Weights of a small sound classifier.
Model: log mel input, width 192.
Training: normuon at rate 0.002, 15100 steps, batches of 128, held-out accuracy 99%.
Data: trained on read English sentences (LibriTTS-R), 15625 training examples, 123.7 epochs.
Rows from block 5 of a small sound classifier, named by matrix and row number. Rows with one number within an expert belong to one neuron, the router's apart. Each number is 128 + 24 x the weight over its row's rms, rounded and kept within 0 to 255. All counts start at 0. Numbers have three digits each.
After each expert's rows are labels from the 100 clips, of 14976, where the router gives the expert most weight on average: "responds to" is what is common among them. Only what is clearly more common there than usual is listed. The data: read English sentences (LibriTTS-R). In brackets: how many of the 100.
# router: router (model.blocks.5.mlp.router.weight, 64x192, trained with AdamW), inputs 0-95
# up: expert up (model.blocks.5.mlp.up, 64x192x192), inputs 0-95
# down: expert down (model.blocks.5.mlp.down, 64x192x192, transposed), outputs 0-95

# expert 30
router.30:155089089133123163142111106099157085124161088121179116147143118147151092117091105126144088150107140136123115123106120134158130169114176132161136170113123158141106117142089172139159101128111081181152108139138133134118122135110101125119137153143133139106091087067124160115102116145118126138
up.0:112097142133172131132110141157133140164080114101136115097137128122109135115136177119151108111117102120126156123134127156103108142109118139162170166081160142147132089072101137152116097166119107130138147109104113127133127123136125128127115116155123131117132112117119114121119133173141116153
down.0:143157070152130150127109102141130094092127129129155099179108152133122134114107111130119091195174120127133125142194148097118078138121127109097098162123123145095136117122118118140134114115134113134148124085138143162123127128116132122144081144173153152097118079165109151151105101173141139124
up.1:156184140072119129106129119139123101139105137168120148167116126176152124107124137110147138116154134141135099127096090145151146107144126131110098121161129131109119137086123122127122120096128072109126127154147133180080072122134120134131100119122109138147139134127119113130125152146139103134
down.1:080114146148100137127110154130127176102153123124122122113127140115116146136137140112098120150098106162106130129163109120109185149109073138123187099084116120125141147066135123130163137092143110144128129138111180133113154100117131118158133113113159212100110123145094108132098127164139110101
up.2:127148165053124141083164148147168162133148152191123139155135135141115144134130106173131112120111140121140140137110097135109124133123123130110099134084134087117155146114116107130135130124130136144122118138172131146085081121153163095131127133129132154137147139156157132114126117079151079154
down.2:153095146133125133155099117131156110139122129124114091128127136104147088073149144143126160143129128133127146115123093133125128154108081168117133092119168161127108141169161128147118140113104162112158162158099126132107169143136132133104102124095131135104118167160099110092102157169129156129
up.3:124125073170127141107151109151116110127110155143133119118097104122070097112156092104162145166118133115144151103126092098142167127120142114090115112114143139098150131166137134121119140117124141116139154114151094156167118095101114129129143152117148147118129119140092127141130136171136146101
down.3:120102186111115111165093171138111171123177109130095101156137113168149147133119096126132159146095143149128089135108141117139127131148128123147162127108169114131115121158081064124143137130150123126112137141139143128148114102132142115125134109123107123134123173108114157102167152106108118179
up.4:125142138149109120134099139106121137190131119243095127128152121172110147127182095137129108125123123124097162115093148137143132133134117157120142165154150126125122130153118105148145146121131151164146143131135127173138089126146116121110122099131105165128155124058124099115140126164149099143
down.4:115111166169148108113109141135101117122105149062127109092124103134136131132095123119113103143123135115118133188143097119106127135100165103141139097095157142109114106119155135138111142163121106141123145138163122109146160141104147153141116157169142124086132103141143163193126101102104136094
up.5:107106151146122095165168159157169113135129130138122124103143119125157077092141103128099109096139152136127123097123141111106101115145121110111138129130102133133129057118111143126147102128133166132158116099149123171145132139155145127133112141125130113137156125130148129197155111148103173090
down.5:149162117114147120100084145140116113128169122130129138128099105110086131142127163141142135148135121115122143111142158141121127104115157089115121131116101174119118162143126088127129158141105123109114113165112152141142100101097127138098136090081128107142162176151127118112117103116111160123
up.6:126019196127131102103122126129171117135170133092149143168096124131129114126149126129092111108123123161119125142146104128123097127098135134224136117115133128104107109155112132150120143117123125124135131123144130148105092145117122150137116135132103135134135132122124129045128132163143132115
down.6:176190129106115124184098143130137083127160102146113108164171132152149150190112113154151102142153108124128125126087156100099120120123115132096132168131158143132112148158091136083151113159147138115117108123106114050131162148121107113129098130138120148116099112112136080169097139085093140138
responds to: voice: male (100)

# expert 62
router.62:149112116137117123133077113100095169170136110090111096073122151092129150129114144177069111094114123131159110143080166155151105145098120132121114149117129132147137154161130148117112138153129121109135160152121153091092111131166134139145103116136112158146188134143142115144128110155125136084
up.0:172089103128135131121156125129103140136125092117102106186121122110130112135144175144190139118103110138140122123124107148123134104097115107137093137102126104142125131129145148127138112120110096158151138108123107141098112129115101119134121139089107117134090142163076181121124134122103140127
down.0:131206164140118088119087148112113148114065142121092168077118150117100102121153133102091154131108148108161123119121122151148116131137117141096127117124114111137142128123130110131090136142143182127116111129120120130137106125120110120111135136154146097172148107117142108132114106118146101127
up.1:157166096121108145129128096161125111135141110117147141165108143123133103178174112157108181129133099133122134085146147111130097134111164130121127170134098131081118166089098136132164141103097115142112137087108141138159135118108093129137119137143158176128157090126116143146091144128164054105
down.1:139100158142138139146112084106139158113082123125149121086141147144082115116058162102158139143151144120174116152133139133154170121173121100118103120140174178133146138124152133096097119092092105097160141125139146128092138119085117067147110139099147136154162125092148118122118144134118171153
up.2:126147135129141100057126108172182135131136110149075118107129163141137130132150137129128132092149105132132139113170180117123136151134149122124105128111135159137144147137133138108099115123137151151123181153168099156122143135173177158098131151106117125105146163176127164138125151079115107117
down.2:110111119156148155132153135111163137111128155106174121155138112121160122109118112185101135171141165150119124140139086125123122135114142122157109131135115108125129145143095132113157139078144116125140151134127064110121108135147119137096105139116096133103044146101154161145145117111125160148
up.3:128144149135151102143148114134141137158170122130162136149138141107144136130141142134142094142146126139107151089143101151128076123175137122093143126107116124161063105153130117120148088091138095123102136146141133113109113131138119139126124113130110135125117110126090140139122134177113145144
down.3:106085122137107143130101082105113162132106115145120147092090131133139118118128143148119153161101114135144114136133162125150142141072169092137128141101153124123181133100103141135108145133116152110131115096116147138140164152105109129147136111136101160109123073172134134120123144085143126121
up.4:137173117063149129176105129135134127167103131065144115152107120150144104132125126131153156129113126126114112134135128130116121132058113131161130122114114126094132130121119130141124096136141105157131134113149119109131126118139131130149142115135133198115127114125161159056119112153145126102
down.4:117089111154119113150111097148135147101117160176105136141097152138103135118090178140086130102135131130129188099134134142163136110132148143074150121141140145156142131119147117117136080106146130104090130140118129131117133143134080139109107153128132129148124105133126102152106164115118131129
up.5:151069141142133128122141130095124139173152065139107117111160111087125127171093120130189151092120132137150153127117104127146155080160090120153137120114105131144120107153135150120118157132125145097125129133068168150125110134132120107098106136112123087117177132115150115168106138112113166172
down.5:156188112147099121112140127154122109058103168114159111138112142139126095077181084145092138124111105103115151151122154147108079143125158145141146149141128160125111117115130136149083114133151107158131169135202141124144133089088118155125136096124114144125147092127134155105146134138109091126
up.6:093096100145122139118120140129140125142154119160152134130137121124141085134121094152147120106137125146146097127137136118110163112099119089110149160163112131114137148157145139102137151089107116156130129145174126151110117123128137125127127126138107102113124148066096136147130133111141151111
down.6:119136127105156134127146143113112102172130084137077121137176099157146122161100100113121131142121140154121131135089145118108127119113115158119132116093118100148124087137128144133130123110098160140100121151109153105118156143123131101145118098109155118166093099175113134148148123064092107135
responds to: voice: male (99)

# expert 39
router.39:148159137159109091099114101097069115142086149108090107083109149067125117127140098163071122141136116114176140099137136176137132110123123063118150138145081115124126132117109137116124141130147111086124101120131136162101108133152111169167132083132112120159169119126107143082147129117133156083
up.0:123094164147161125098206126112124136144165152124128103202131126095086114118129133102116114122134125117112157118109113117137104128126120159137111147131130121165113130052118131114117094107124084162114113121119097123111088144142147129128109142136109132120121149114121100041139155130126132132
down.0:165142067094140138152100149128131155121172087147116129139131115143142172180111097127133137102099159101132139112132150139091102146136124129146131111130154122131121119186145141110130113126131145120115160111150136112109156151126111101080090145069140104163106132122120116145113145103128155127
up.1:098097078129113120147101137128146137141139090105113143128155152161121139117133130140128096163116153108115165150096159113113107126161154136127132163129133132116130164138112139118122156097123098146087138112100161121133134136131145126136113130106131107098135130121130139077152115091122095128
down.1:127138161140149110111160112120140126118140130157123126169145085128099109144128136106156131120165137145109112123147172089080149146090077111151120124177123087140116113146121149076138114096110109112138125123136116121143120124141111104137127147145146137108107142113103110128097140146137206126
up.2:127115132137130111111113088110118143096132092072124140079096131133120161126157158148092107101103114110123121102133178149117129131150137128127137145145181085118122102186134133136126144144142141137097125120122133089114174110140156169115144126135092145151134110138092173120117136119101112153
down.2:088144125108152116140131134143152101132096129185113121111141112108113077153136096112174139105157131107132114133174105113129143172122085108188110153154129156152109097073159138136094132155104143129136111086143074162076147132138117072123112149147174162131146123102151132120143083129133139134
up.3:139115155165155123124166121123095140146098115130131101140125128126163112129143140111100122118116125103151126120128146162146126155160121119169134115075094148102124153120138136107151099045136154141129127121148093142151143099141117114117130141127094103120156156097088114082131123138134120119
down.3:158159082111154146173070147123140131092148107144121154141141129108120130127102102147158118138144124159100107100155162137110100123076150121122119112144141135110134137151130105122156126131103120113170055082117119096114119152148090094146140158098120137102125117149154167158117119130152147099
up.4:173090072151116124154070143141136138100120192086134135152128107160150112158166121140138134143124123138136138119138061131139119160098102145100120145107167159074147140152122126112133168129135137103103115105125100125116086094128085152153127143152104140107129120138078168089130119087134112098
down.4:092153174069139122115149133101120116129122150157100138101135110149124151105125164110127130115100145134131128115104151120143146112137106128116159160165113103154165125138101136145130106152112101113157131120118163091110153171089190131125098156128152105140101139100163144120154115132124139164
up.5:124156123144127119134104123079114103152120154138097133106101114155119182124139142101104130151145130117144097138115105133121129142152170109149112105098159115138152114173102103124133094110143160112116161115118134100142146169107154133111125127090148124142114136168149130089131109151170147170
down.5:129117128090129112138103132162143157088141109128155119096152150072112102169101085170188139072125159138122146147159102145087166174125109145135113162140137142128128158109143171120113128135131115138125140078114139152152154108105154101132101136126103099160130122135121144137099114158094097109
up.6:116111146128134120128147108122121159114121126072116108174124155149131091168129084173076156148150136139133138124109155121113181139076115119098114127138136147164136124127126133107132120131158130128116110115143140142138128146139147155098146126132109149164157136130111119159106166089107131139
down.6:132098126096149136113126116148158117153124119197138141164137100138087177154105161081159142103103143078117158127146114149146110140164128131131117110127144102086111121138143153125099115117128140131100110133110087134146166129108108125139097119134157143131115124101132123083115135101132110124
responds to: voice: female (100)

# expert 34
router.34:151113160145132135125157114087085115140126094132126127130083114084115145115149119107144135130100125156131128112136150191149114116107163160116097139116110118166105166146098121096154158133150149131138148083123113130124159112119130131137133173090128125160118085108175175133107124083116103153
up.0:139117132104141138144095129179169132107116134058131084121112119093103150166093120117131112103140108132116114151102108132113107146125121125138119153123159109119165123108114130121126108149143137154107106127126101102150116115144137096111144099125116134147125128135123150179142114110162103177
down.0:138124136108161108149105155122154128110145114164091113148137115101142143145114091104093128100157180069123148121158129142146086145102100141147144186156124117103114141105161126171114041132117104125118145159134107164118151131127129109155097097127151109130111132112130172118130115127152102110
up.1:124118158101124112134158133115139100086113154142062129090121128133127107158115125115163164100153114111118082151126122096131137162104135102078150160115162115160172133133092122133137112106099157132102117113204113128098151123106126091144139155135122114140138122147109135118149119101137151110
down.1:112079123091146131139098138129127150134115154131145149100112110101132106110171091168072092087095149154083136129138140129142124145101171128130109131136124127107141114147115127125103170114145134129104108140097128175168147129101137141149150128158104117112107130174097090130159136119126103149
up.2:105181167079150102105112151150119122145142156093128132110134122140128138102119102137183136096122147142118131101188123124127125119111155114117087141100143126139147160115103109099109097144134136103171114083154129148093084158124117110126143143153142169152126149165131132099134146115124129093
down.2:118047109165107144124128096132141171124128163161130156132104114112125179113163148137096124158115132123136181101100104154168166129133129137124137094121142140143124093166155142132143145132132137150104149137118110138113167122157134116135125140128125083108105124141089083138153122146134151150
up.3:126117115159139148127080132120140125143129119147127126084132108170139139138129139126109124145159118130110124156116122119151166120165113151147113099129099122169128141118128123111150086170120124150125123130120135142133126093129110132126094132147122146118121135123118130093124141138154099134
down.3:138151130102165100105137109127148126124124148128090115119143113098096118160103126125143148169087130100126121089118132155095121125085085083100125127113153123115143166174149112127068143150087157164101092151135094088174114122131128128142142106113107108107130142129124136129106123129146147111
up.4:176182126119146130109167103124119136047148126095133176159098127140128128100087130132158166121144114148122135137120136126166099123105095129127152115125131096197143158105108134105142094131110104127133117124123120167121142158120131149131131123119113128112121128096089144125116145078103102101
down.4:115087090126089143104095096124115138221156155158114150091099138143141124125151122105075143159099108109143115081101109159150153136136135107108142115114118122077142127102128128113120200105139111125132133133115099109110109112181117103113142138120139089154147137161149063117169120159156132105
up.5:145090122139139132087125087123102159124121157165141120116128123102125078137134140134121156134140123100128075089123152135134106186129142157067135145151137110101144121169119138142103157088123070144112120173123166100184108134136113153097117125139147144094137112151184119164156129123162126128
down.5:120153157140142130142163126135150110142149132114115133113093137125124135111116137123125150124158152134116155154130123134148157120137143117134128125082134143126117159109136120128138112109148141150151104129114152161124128106098158125161165158096121154108139129063114136086161067092088062086
up.6:136148193141117159146150106124100142110127117125150132134137157128134143128125131105122109116126137152122094118149133134127105094100144115116137084129099087110151123160120136126167113116116095112089130117139143096074132141114132135151111136152138131147109148099156107133125132153121096136
down.6:098131094167148106141103134127123109169151132126113080157126109127134124087140141161153178164116117126126139147099117099121147126115102104127101161170138165111134104129123142132126142137104124111146069101107137181131152146147121123121099128132150176109133154152116126113103139141126157125
responds to: voice: male (100)

# expert 0
router.0:142145140111128124128086140150129146167152095151098139128152101126119144160154154127157145112128097101112162132193100120115149116133094109142104132139118113093135123137187106150153122112097139130166157118114098125125168135099155121099158136102129109144080146097140109099113112114124086119
up.0:134107146134106145114107142133114140123108101155115073108150151104131177137160132135108181141139101096150116078131118127152127108105136174078147148139094080084124132086150116114154153132157116099139144150119150140188122126106081124087105145146150144106146157131105123159124149147118144129
down.0:139117115149164153109111124076160123134140179104107152136123099163114101150107157107132066138160128130146113161119164122105149122117089083171166100126158147133102100148120132165077110131124149130155144148152117140064129132153174103139131125142109137120114147136138136107115128128138130148
up.1:159129105130142150136142137141132144109160170134135146151112152083120138133121123143138141093134130116126125124144118142124180146143104092128109132159145103121102106097125134126106119096108116133101124104107061153085137111139140143141142132116121159135137128104118112078112125138086120173
down.1:115087115077128142106117134144132140137137136102124131130136106135097120154116111107118146120094190092128181143144137171105128121141136103138127125113118159170126110069164129163126104103115137156107135115133108114146123149180141123140115094112157140177128107161167110177121121115106146120
up.2:111106109143127171111139125091093123143153112097114112157114145135149150139128103107111114135110080098135153133137113106123147132115135117127103082118129122116149099114106150126106155123143129094144173131092111044135145109107090105138152120124132166129161130147200123117135127109092164127
down.2:137158133135146099140127131138160111135133086128128110129132129155104088129113152118146138138138180136140102147093151145147121101102143131132102148157131143137107129130105113120097082109167106152080123181139147157118106162130157133125099110162115131132098141095106149163100099151133124140
up.3:105128184148110106141143109166125127147109122140132101138124140111114151186152160108153088097153103114136134106088121111132118099108125134116128088116163101117154136085116097149128141142119138110185094166125166107137101112138122139129139118100111148175114111157101117129108115139141091146
down.3:146131084140138129104102133111148141157099117156151113114143093153119074123101131110105172129134160152127110127151115126128108140122107115131137146135145136129137134169144143139146120116138139145117115117120130203129166171123177091109121102119123103090135123127142195109132116104116149113
up.4:125077139112121129130099167111146146124128159105144132175120131128129150133123095101108120111116115152126160141106089070127158119145122143100139149169127113079116100108112116096142115102118136125137102120122108135076120117125127121123125119135135178148124107168091116050126123125168137155
down.4:159144124102165154109140118111164114113128107173118114163130096130099133118135151130141151131135143146123144079174124132147147141109150145091120105118140159157131122107149140179109151106093124096116154146106131104127123149125109108135031104104149113153116087126109109132128132130106144137
up.5:119121091096106152143108137151167147129122155087154165170139142104087173107149120131155126116119113094130094115091128116118136144172145138125123199140157097108122128063159155128134118129140139128159148101123107175185157107126130143120108101124136124116129134145114136054122125114157107171
down.5:132149149159166144085098115126130124140101128163166143169139109114106152169084137123164094100127171099159166136195135133134124160139127116159129146126135145156093139110122105137104097132157093124128148084109095134097129094149167143121121158159151168102126152121158164166101102125093131121
up.6:112089100138104132154128135143144156141117095019130175125099141146166129116114153109168131081132125130094146155140173134122141137172133132112133114122148154073104140153114123137098096064124089132138135128132114107144090125120153106144124111130135131114106108129115106154132116124115101102
down.6:121192141153141145064142082131119088133114140179129146155161077111091115149106133123077113159179112146118137087125068137162167133117116093150134139122104122149095112080141114144134120171131137117123126135127156138092143127115158125135154109113124116106116115124145149108119104127166116197
responds to: voice: male (87)

# expert 63
router.63:115154111145142069146139146110115107115141119113140107104107141111145133167131102152147169126142124187125094106105136107167115142123119134140204132133109124132115095124122123114123141122135129164139099131141140130125117132100136113153126145149120128128111126151128113152162110130162190149
up.0:143176125128125126145075109147156141204153089082141123110145132112166121125134116140103138125134133111163092145145114130138113141132134108104128130131146143084129107135131170125103124145131096094114146129149148125110095130117131114179098131132127134119128106088178140128120144109157129138
down.0:136081165156108135143151137129099111105093152134144106142078116160141132163090131138173083109131119146110166125127138132108140138105153104128121136119159101130146132083089053110144098097131153162136133102115145132113135142138159128094116196140146175116088107133091121154097106131104137131
up.1:149131151137154140167087129119129118106121083193120087139146127128102126115152097152144119147111153119103159143096092112134127135114147119139121165166066125136152147106146098110136163080152174066199106096116130165156108179111097101094122130174128125122165119143156134123106115103173102147
down.1:097145119149100115129139107126129160200141150062095081109162128120123120110103158089135128117127180153126152108135140115138151123146094125105080116107164151101097157140119099138140126157140092144092150144122146049086123129136132111119109135143117120117103133100137139172131126164150125065
up.2:091103102135137138168138126159143114104151135169131155111113142110207147147067081123131119074120113136139161154102106152127128132132142121127140093173126150123118138114128134137138152114117144103126108139102115159135091106147107153132137101139116112118141126108156095112124140113101181129
down.2:130152143141149123145122138132153147175119154101127135158144163134078127120140141154140101151136129115134151096149138145109117130122144161152111125081129137150119122118134115165099076156122120126126140119129096073153140181155171122152127104119107148118095148135116151124121124126152146134
up.3:073103123146155154077170116131151143082136152169127148152093125100106134139141104090113173083131108132142139099117105111145159148130158139105132143122135113112125127134131148133126067134103123164137143141104131116103131135114089131122132127130110146144109154100093173098115136140139088098
down.3:159169119068148133101118156128134122126139129111127135120100125135135122140123156156110129166113145152094117146124171153111124096122107149094137134127130143122150132138147110141146155129118105114096121106154118141159103139144116148141093125122141101131129163134147137093126163135132173104
up.4:116130106127088134136172098146175143095073176154114134087121124156218137125168126106150118145118130140140107189084159142090111097148104145126128123145156113112137162129143141117128121081142109118111136135136149170145110135115121127123150106150119159115120146153135112155140133154147132111
down.4:146104167119161116116100130126106121173136110106154129148138104105075137122126138158105094151145126123084138100169096115119109138117119133110139149077117159121128127125121123143136129161119143131160092094126097084091132087131117130185100078095135117122142140120147128121109096150095121144
up.5:136087167118147142121173101109090121121069150122132107158134126090111089121123129137111135141125135112133096128108139112087122146127135143126115189131088150098157157135111118078126157123156161152146124130178144104148178146149130167091129124103133113142149173118160166071098133123160181130
down.5:143140141100114093143150130115158081164180069169125139125155143150132116164125135113103146117126106126156127111163107110146162124115085121118139124106159111139118138130095113119146124141150108140132134117123123112122123124132109123195148143157127135112120100070117087158122176132142094105
up.6:121122109079137136133104101113128136142117125134118151090130128160154134085136158135117169137137110113114121142142177159125131150091113105143132166109140157116134143085119153127104143197098105110146126136130100166120110103111137112159132162130121151097139122177099138105119118120130147125
down.6:145096165129145160128142136113163150102136138115123142160127135129133116188108154118150133159120135121140104059119106083151109172073094107142137145127133124106144141137131093105125112122127133155149135117107135097093103086149125165097122165148142087139110161141164120189123119112140107147
responds to: voice: male (100)

# expert 37
router.37:127088126154125136127169107116134129143151089123142104122070156096109141095138129108109106138075143173153094094051140168150094116090179122122155147133120121168104141121094134106115149133136116128143126119130127130127126111139127136135102138117097136122147084136151139147108117119110190133
up.0:161134162129102120115150112119162120118105152101093125107122108144126135140107134110140110119134142131133111123122158126137102124144116121177138215167104162143127120072122124134099125106110114174192130126138105093132159129098134148123127123116159134112129133124130121141116141136133146130
down.0:154142129107144147148098133167144121100130102100172155162154127104121134175084131148115138114139143104161167085195157103119089125128109134141144117119170116126100109078160146130121108139141124106091125096136116169156148120124125113147106141159152128111110130149125134157135083110123119147
up.1:084088187111124097121074129117123109087109132145133096138147126121129123135125096142126141121141126125124097145130143101121127113212160123156121151160119123154147134088124144129136136118117122141143141138123104165206134106134121121102124109132124109113136150136150109125127130116144129120
down.1:133132113141162122198146104149135122162162130087109155122174122151139120112109137128144084134138135141119133142169154111144103130098141147138155092149152137079126133111158083099160138107110089146113172171136117131101123111152166144136155167129145133140123110112105162149148135151164124106
up.2:139206090136152129139100130136153088090136135051136117146112099163121121158097098103142107136130121125146155125141095119137160128130123139118142149129151101117135129112123123122134124162129132136096102119097101090130063138144156166134138127139123131117118131111121134163138108146102097116
down.2:183075135144153120129114132107124144143116119152163133093132145118100160121140196157118142134076135128147106142098166137135096103146110116157153119107087150131151129127136142130104162083109098150191147122133132146074147120106087116146144126140118156127136144107176134114147140141129097144
up.3:120131105084119115086163110125137151106154129186139122178126118178119156127147162080107136116137128135138128141149120111128131150123137137149157113140158111072120173126102117123105117102133099120080127123177154119133101112133120133115135129109116077121158146112137126105131136083126138122
down.3:169118129115136121141093162108161094163117106124116084145158113116088116129070144147170163127140149118080126105087144123118129083103109144096126100118176134136117117093136139180104113167114125114146139170151123121142125120126132112152104098125132128093123096077089164129115111126112191102
up.4:092149161120141112138133118123120139107167138133168113147123101145152107129131128160130116145133136116125126137134108144131091116144161130142145145152095129135158112112132127132120095128134127153126104124138146109139100156134138092096131110112127035108138127141176152136112098097148078179
down.4:097112114127144158137101106179107106148152109110141093137176112064133149167110129117098127096167105105134158136126094134147125169144114156105145148151133125127093092133131119142115137136141117115116127098127086172112118059120122119161148157153157148137105093092077155139123105148128130135
up.5:158106163146138101141132110135128123153128197073113154109097121124080130121129125158125122128138134143139102078116119139137135133072109121112131116126108148117106158104123140132157107116145099154112125120098197167138153137125136138127110128134125188120152120158137126167120132138122099100
down.5:127119097111134147124111096115165126127068120182131081147125119158165132167165202132134130146161163124129159129132105084069131154117121099125176114140131103163146136114104158156135084122080084111139129141140134100129136115153108132135117143129161131114126114067123134122129086144140118140
up.6:069139132090177136169110183140123136123133129139083134084112086167100144147162114091119114143117163196129115142106116097120141121139096141114131125146134100064155170117120122118133147101107140135142144112099109126107138083132091123137167127116158121146105154128145134094138102100128134160
down.6:157132155115131114111146104087111145103107136142127128102126160133104115149159118102158150127135070110093141109104152124111131114112134090180149144143134166134142107146138163140124095149125150133079138148162078091133112143156155157184101132105106094098116099140131082155087123113136147117
responds to: voice: male (100)

# expert 52
router.52:172144144162101127116139121106075151137135121101095113116115147104105155102159106157116147106108125128166136126094167158140091092106155089121114144130105074151126170139101094103114179141127129078083131112199150082094112107154093122148125081102091133148159146100129129124111113119109136118
up.0:128099076155141104111140131128134132140178126133117135092113117150124127142036103097159148157133111131132138122128145126127103120167107173132125127128168117147121104165122109104140136192103115133132130144174146159160106150123141088131125109122132104117105117174174125072138134129170120166
down.0:110124152131125134120144143158138156148127147155116174118087162091158098125170098123112121117111113167118143150110141145140133114130142156143140151120111135161101158160154155096130110119146128108088133126135140102147109072145096182107142116089070122092161120114127140143130108127093137112
up.1:102138115108107140161165100131159149117158144093135125130142116075133186105139056145124134135124119083126170184142141122117117164103103185140132119147124133156129123127109111113100131146127105161099111120152148128133141074147128134123098086125148107094114103118098158143107151126100097123
down.1:112159119109140120135124118121115121131155148080133127135122167110160150103060112109160133131146116170078051162191120127133118134151131118116098142176098136117118115133098143126152129110167113104117127135111146152076077120122141123120106184122109162150121150126144133122149156137137153153
up.2:139187141151109119130151103133096131136136179147133117147111153173144136121132133151089159113133135132155131122111107104112173145121105115064144083174123121108118108137130130150123159164125155123109132115117079057124144125128134161130139125092142139111129119171140119141129109137104138099
down.2:144059134093168152130156117125144145114115112117123146103112127127118090122157185108139094145129128114098133111137137162136120131129135132137118151130165082133156150126127140128144103109102155162131110151149168163146105134171126130105143113146104105135081123103091130118142136116119141091
up.3:165135087079132146090131073163151124154146079139103119134108110113140149107099117112148055141108127087111102208129189111104172142156123100115122116168123183160109107113146127135124119121156133122137117120130117129140103171138154111162127123113125120138127132193119110124158120174098127133
down.3:091128137142169095166181131123140151085105161123131091111159162125170117136167110136123097153133137173109119110164104152135095118105150114163103135134089107158119136139093109111159151170122128118128149109111154134130168148126100126103080140109150093106120129101163109114117084083171132080
up.4:158109145138130112135091141136095151128138116168122112105138141099113120157155106118153148066123108163151159141112082136119129143112123131129153087132125132155164128219118125146117119072127131110096130118105128159126084171137132131134147132133149128145137127079123114078107128146163092104
down.4:110145103164102145111154125123153082135102152137137113139143087116152117107145114143115152125143128118100100158118143109144190130141144126127129104126138140093134113132120119128171159166116122151162124132154124123149135105088106087120151099137142104093122168149116134127153119127080148147
up.5:166154154095122119175175086144171130131112176107079116060136127148060129128163127136098178117137115122106123105115133120102110104115103180119139147155121097114132172090119111150128145174140100151085148140103155150163111133104103139122128142131160154101140152098103155142116126153171137098
down.5:141073095116108134139121115142132156120142128124113116181117127131128147164122138094160138177139185157130150096118095110108143136132087144124111113094159121082145137140146143137135079118090095121122150124144143103137131113155134131100146106084116128124110143165137130143141124131103128124
up.6:165135127131136169153150131102094127142122118143128109118150102154150109094129150090083117109124112123106152149097115133150150138066102149100127086115150156147137134094135120133149171090100097117143155115133143146107154149126152122136154119127122137148110124107138139173148144148121092125
down.6:114137115102089096147109125150159140155093165104174111141128120113104099150117115196138115125149116131165076092157122115115114147142120122136169106158140131108167137094140113132107072126111122109140100131102116088145106100120127115120094171139163162130128135128113120105104121130133146158
responds to: voice: male (100)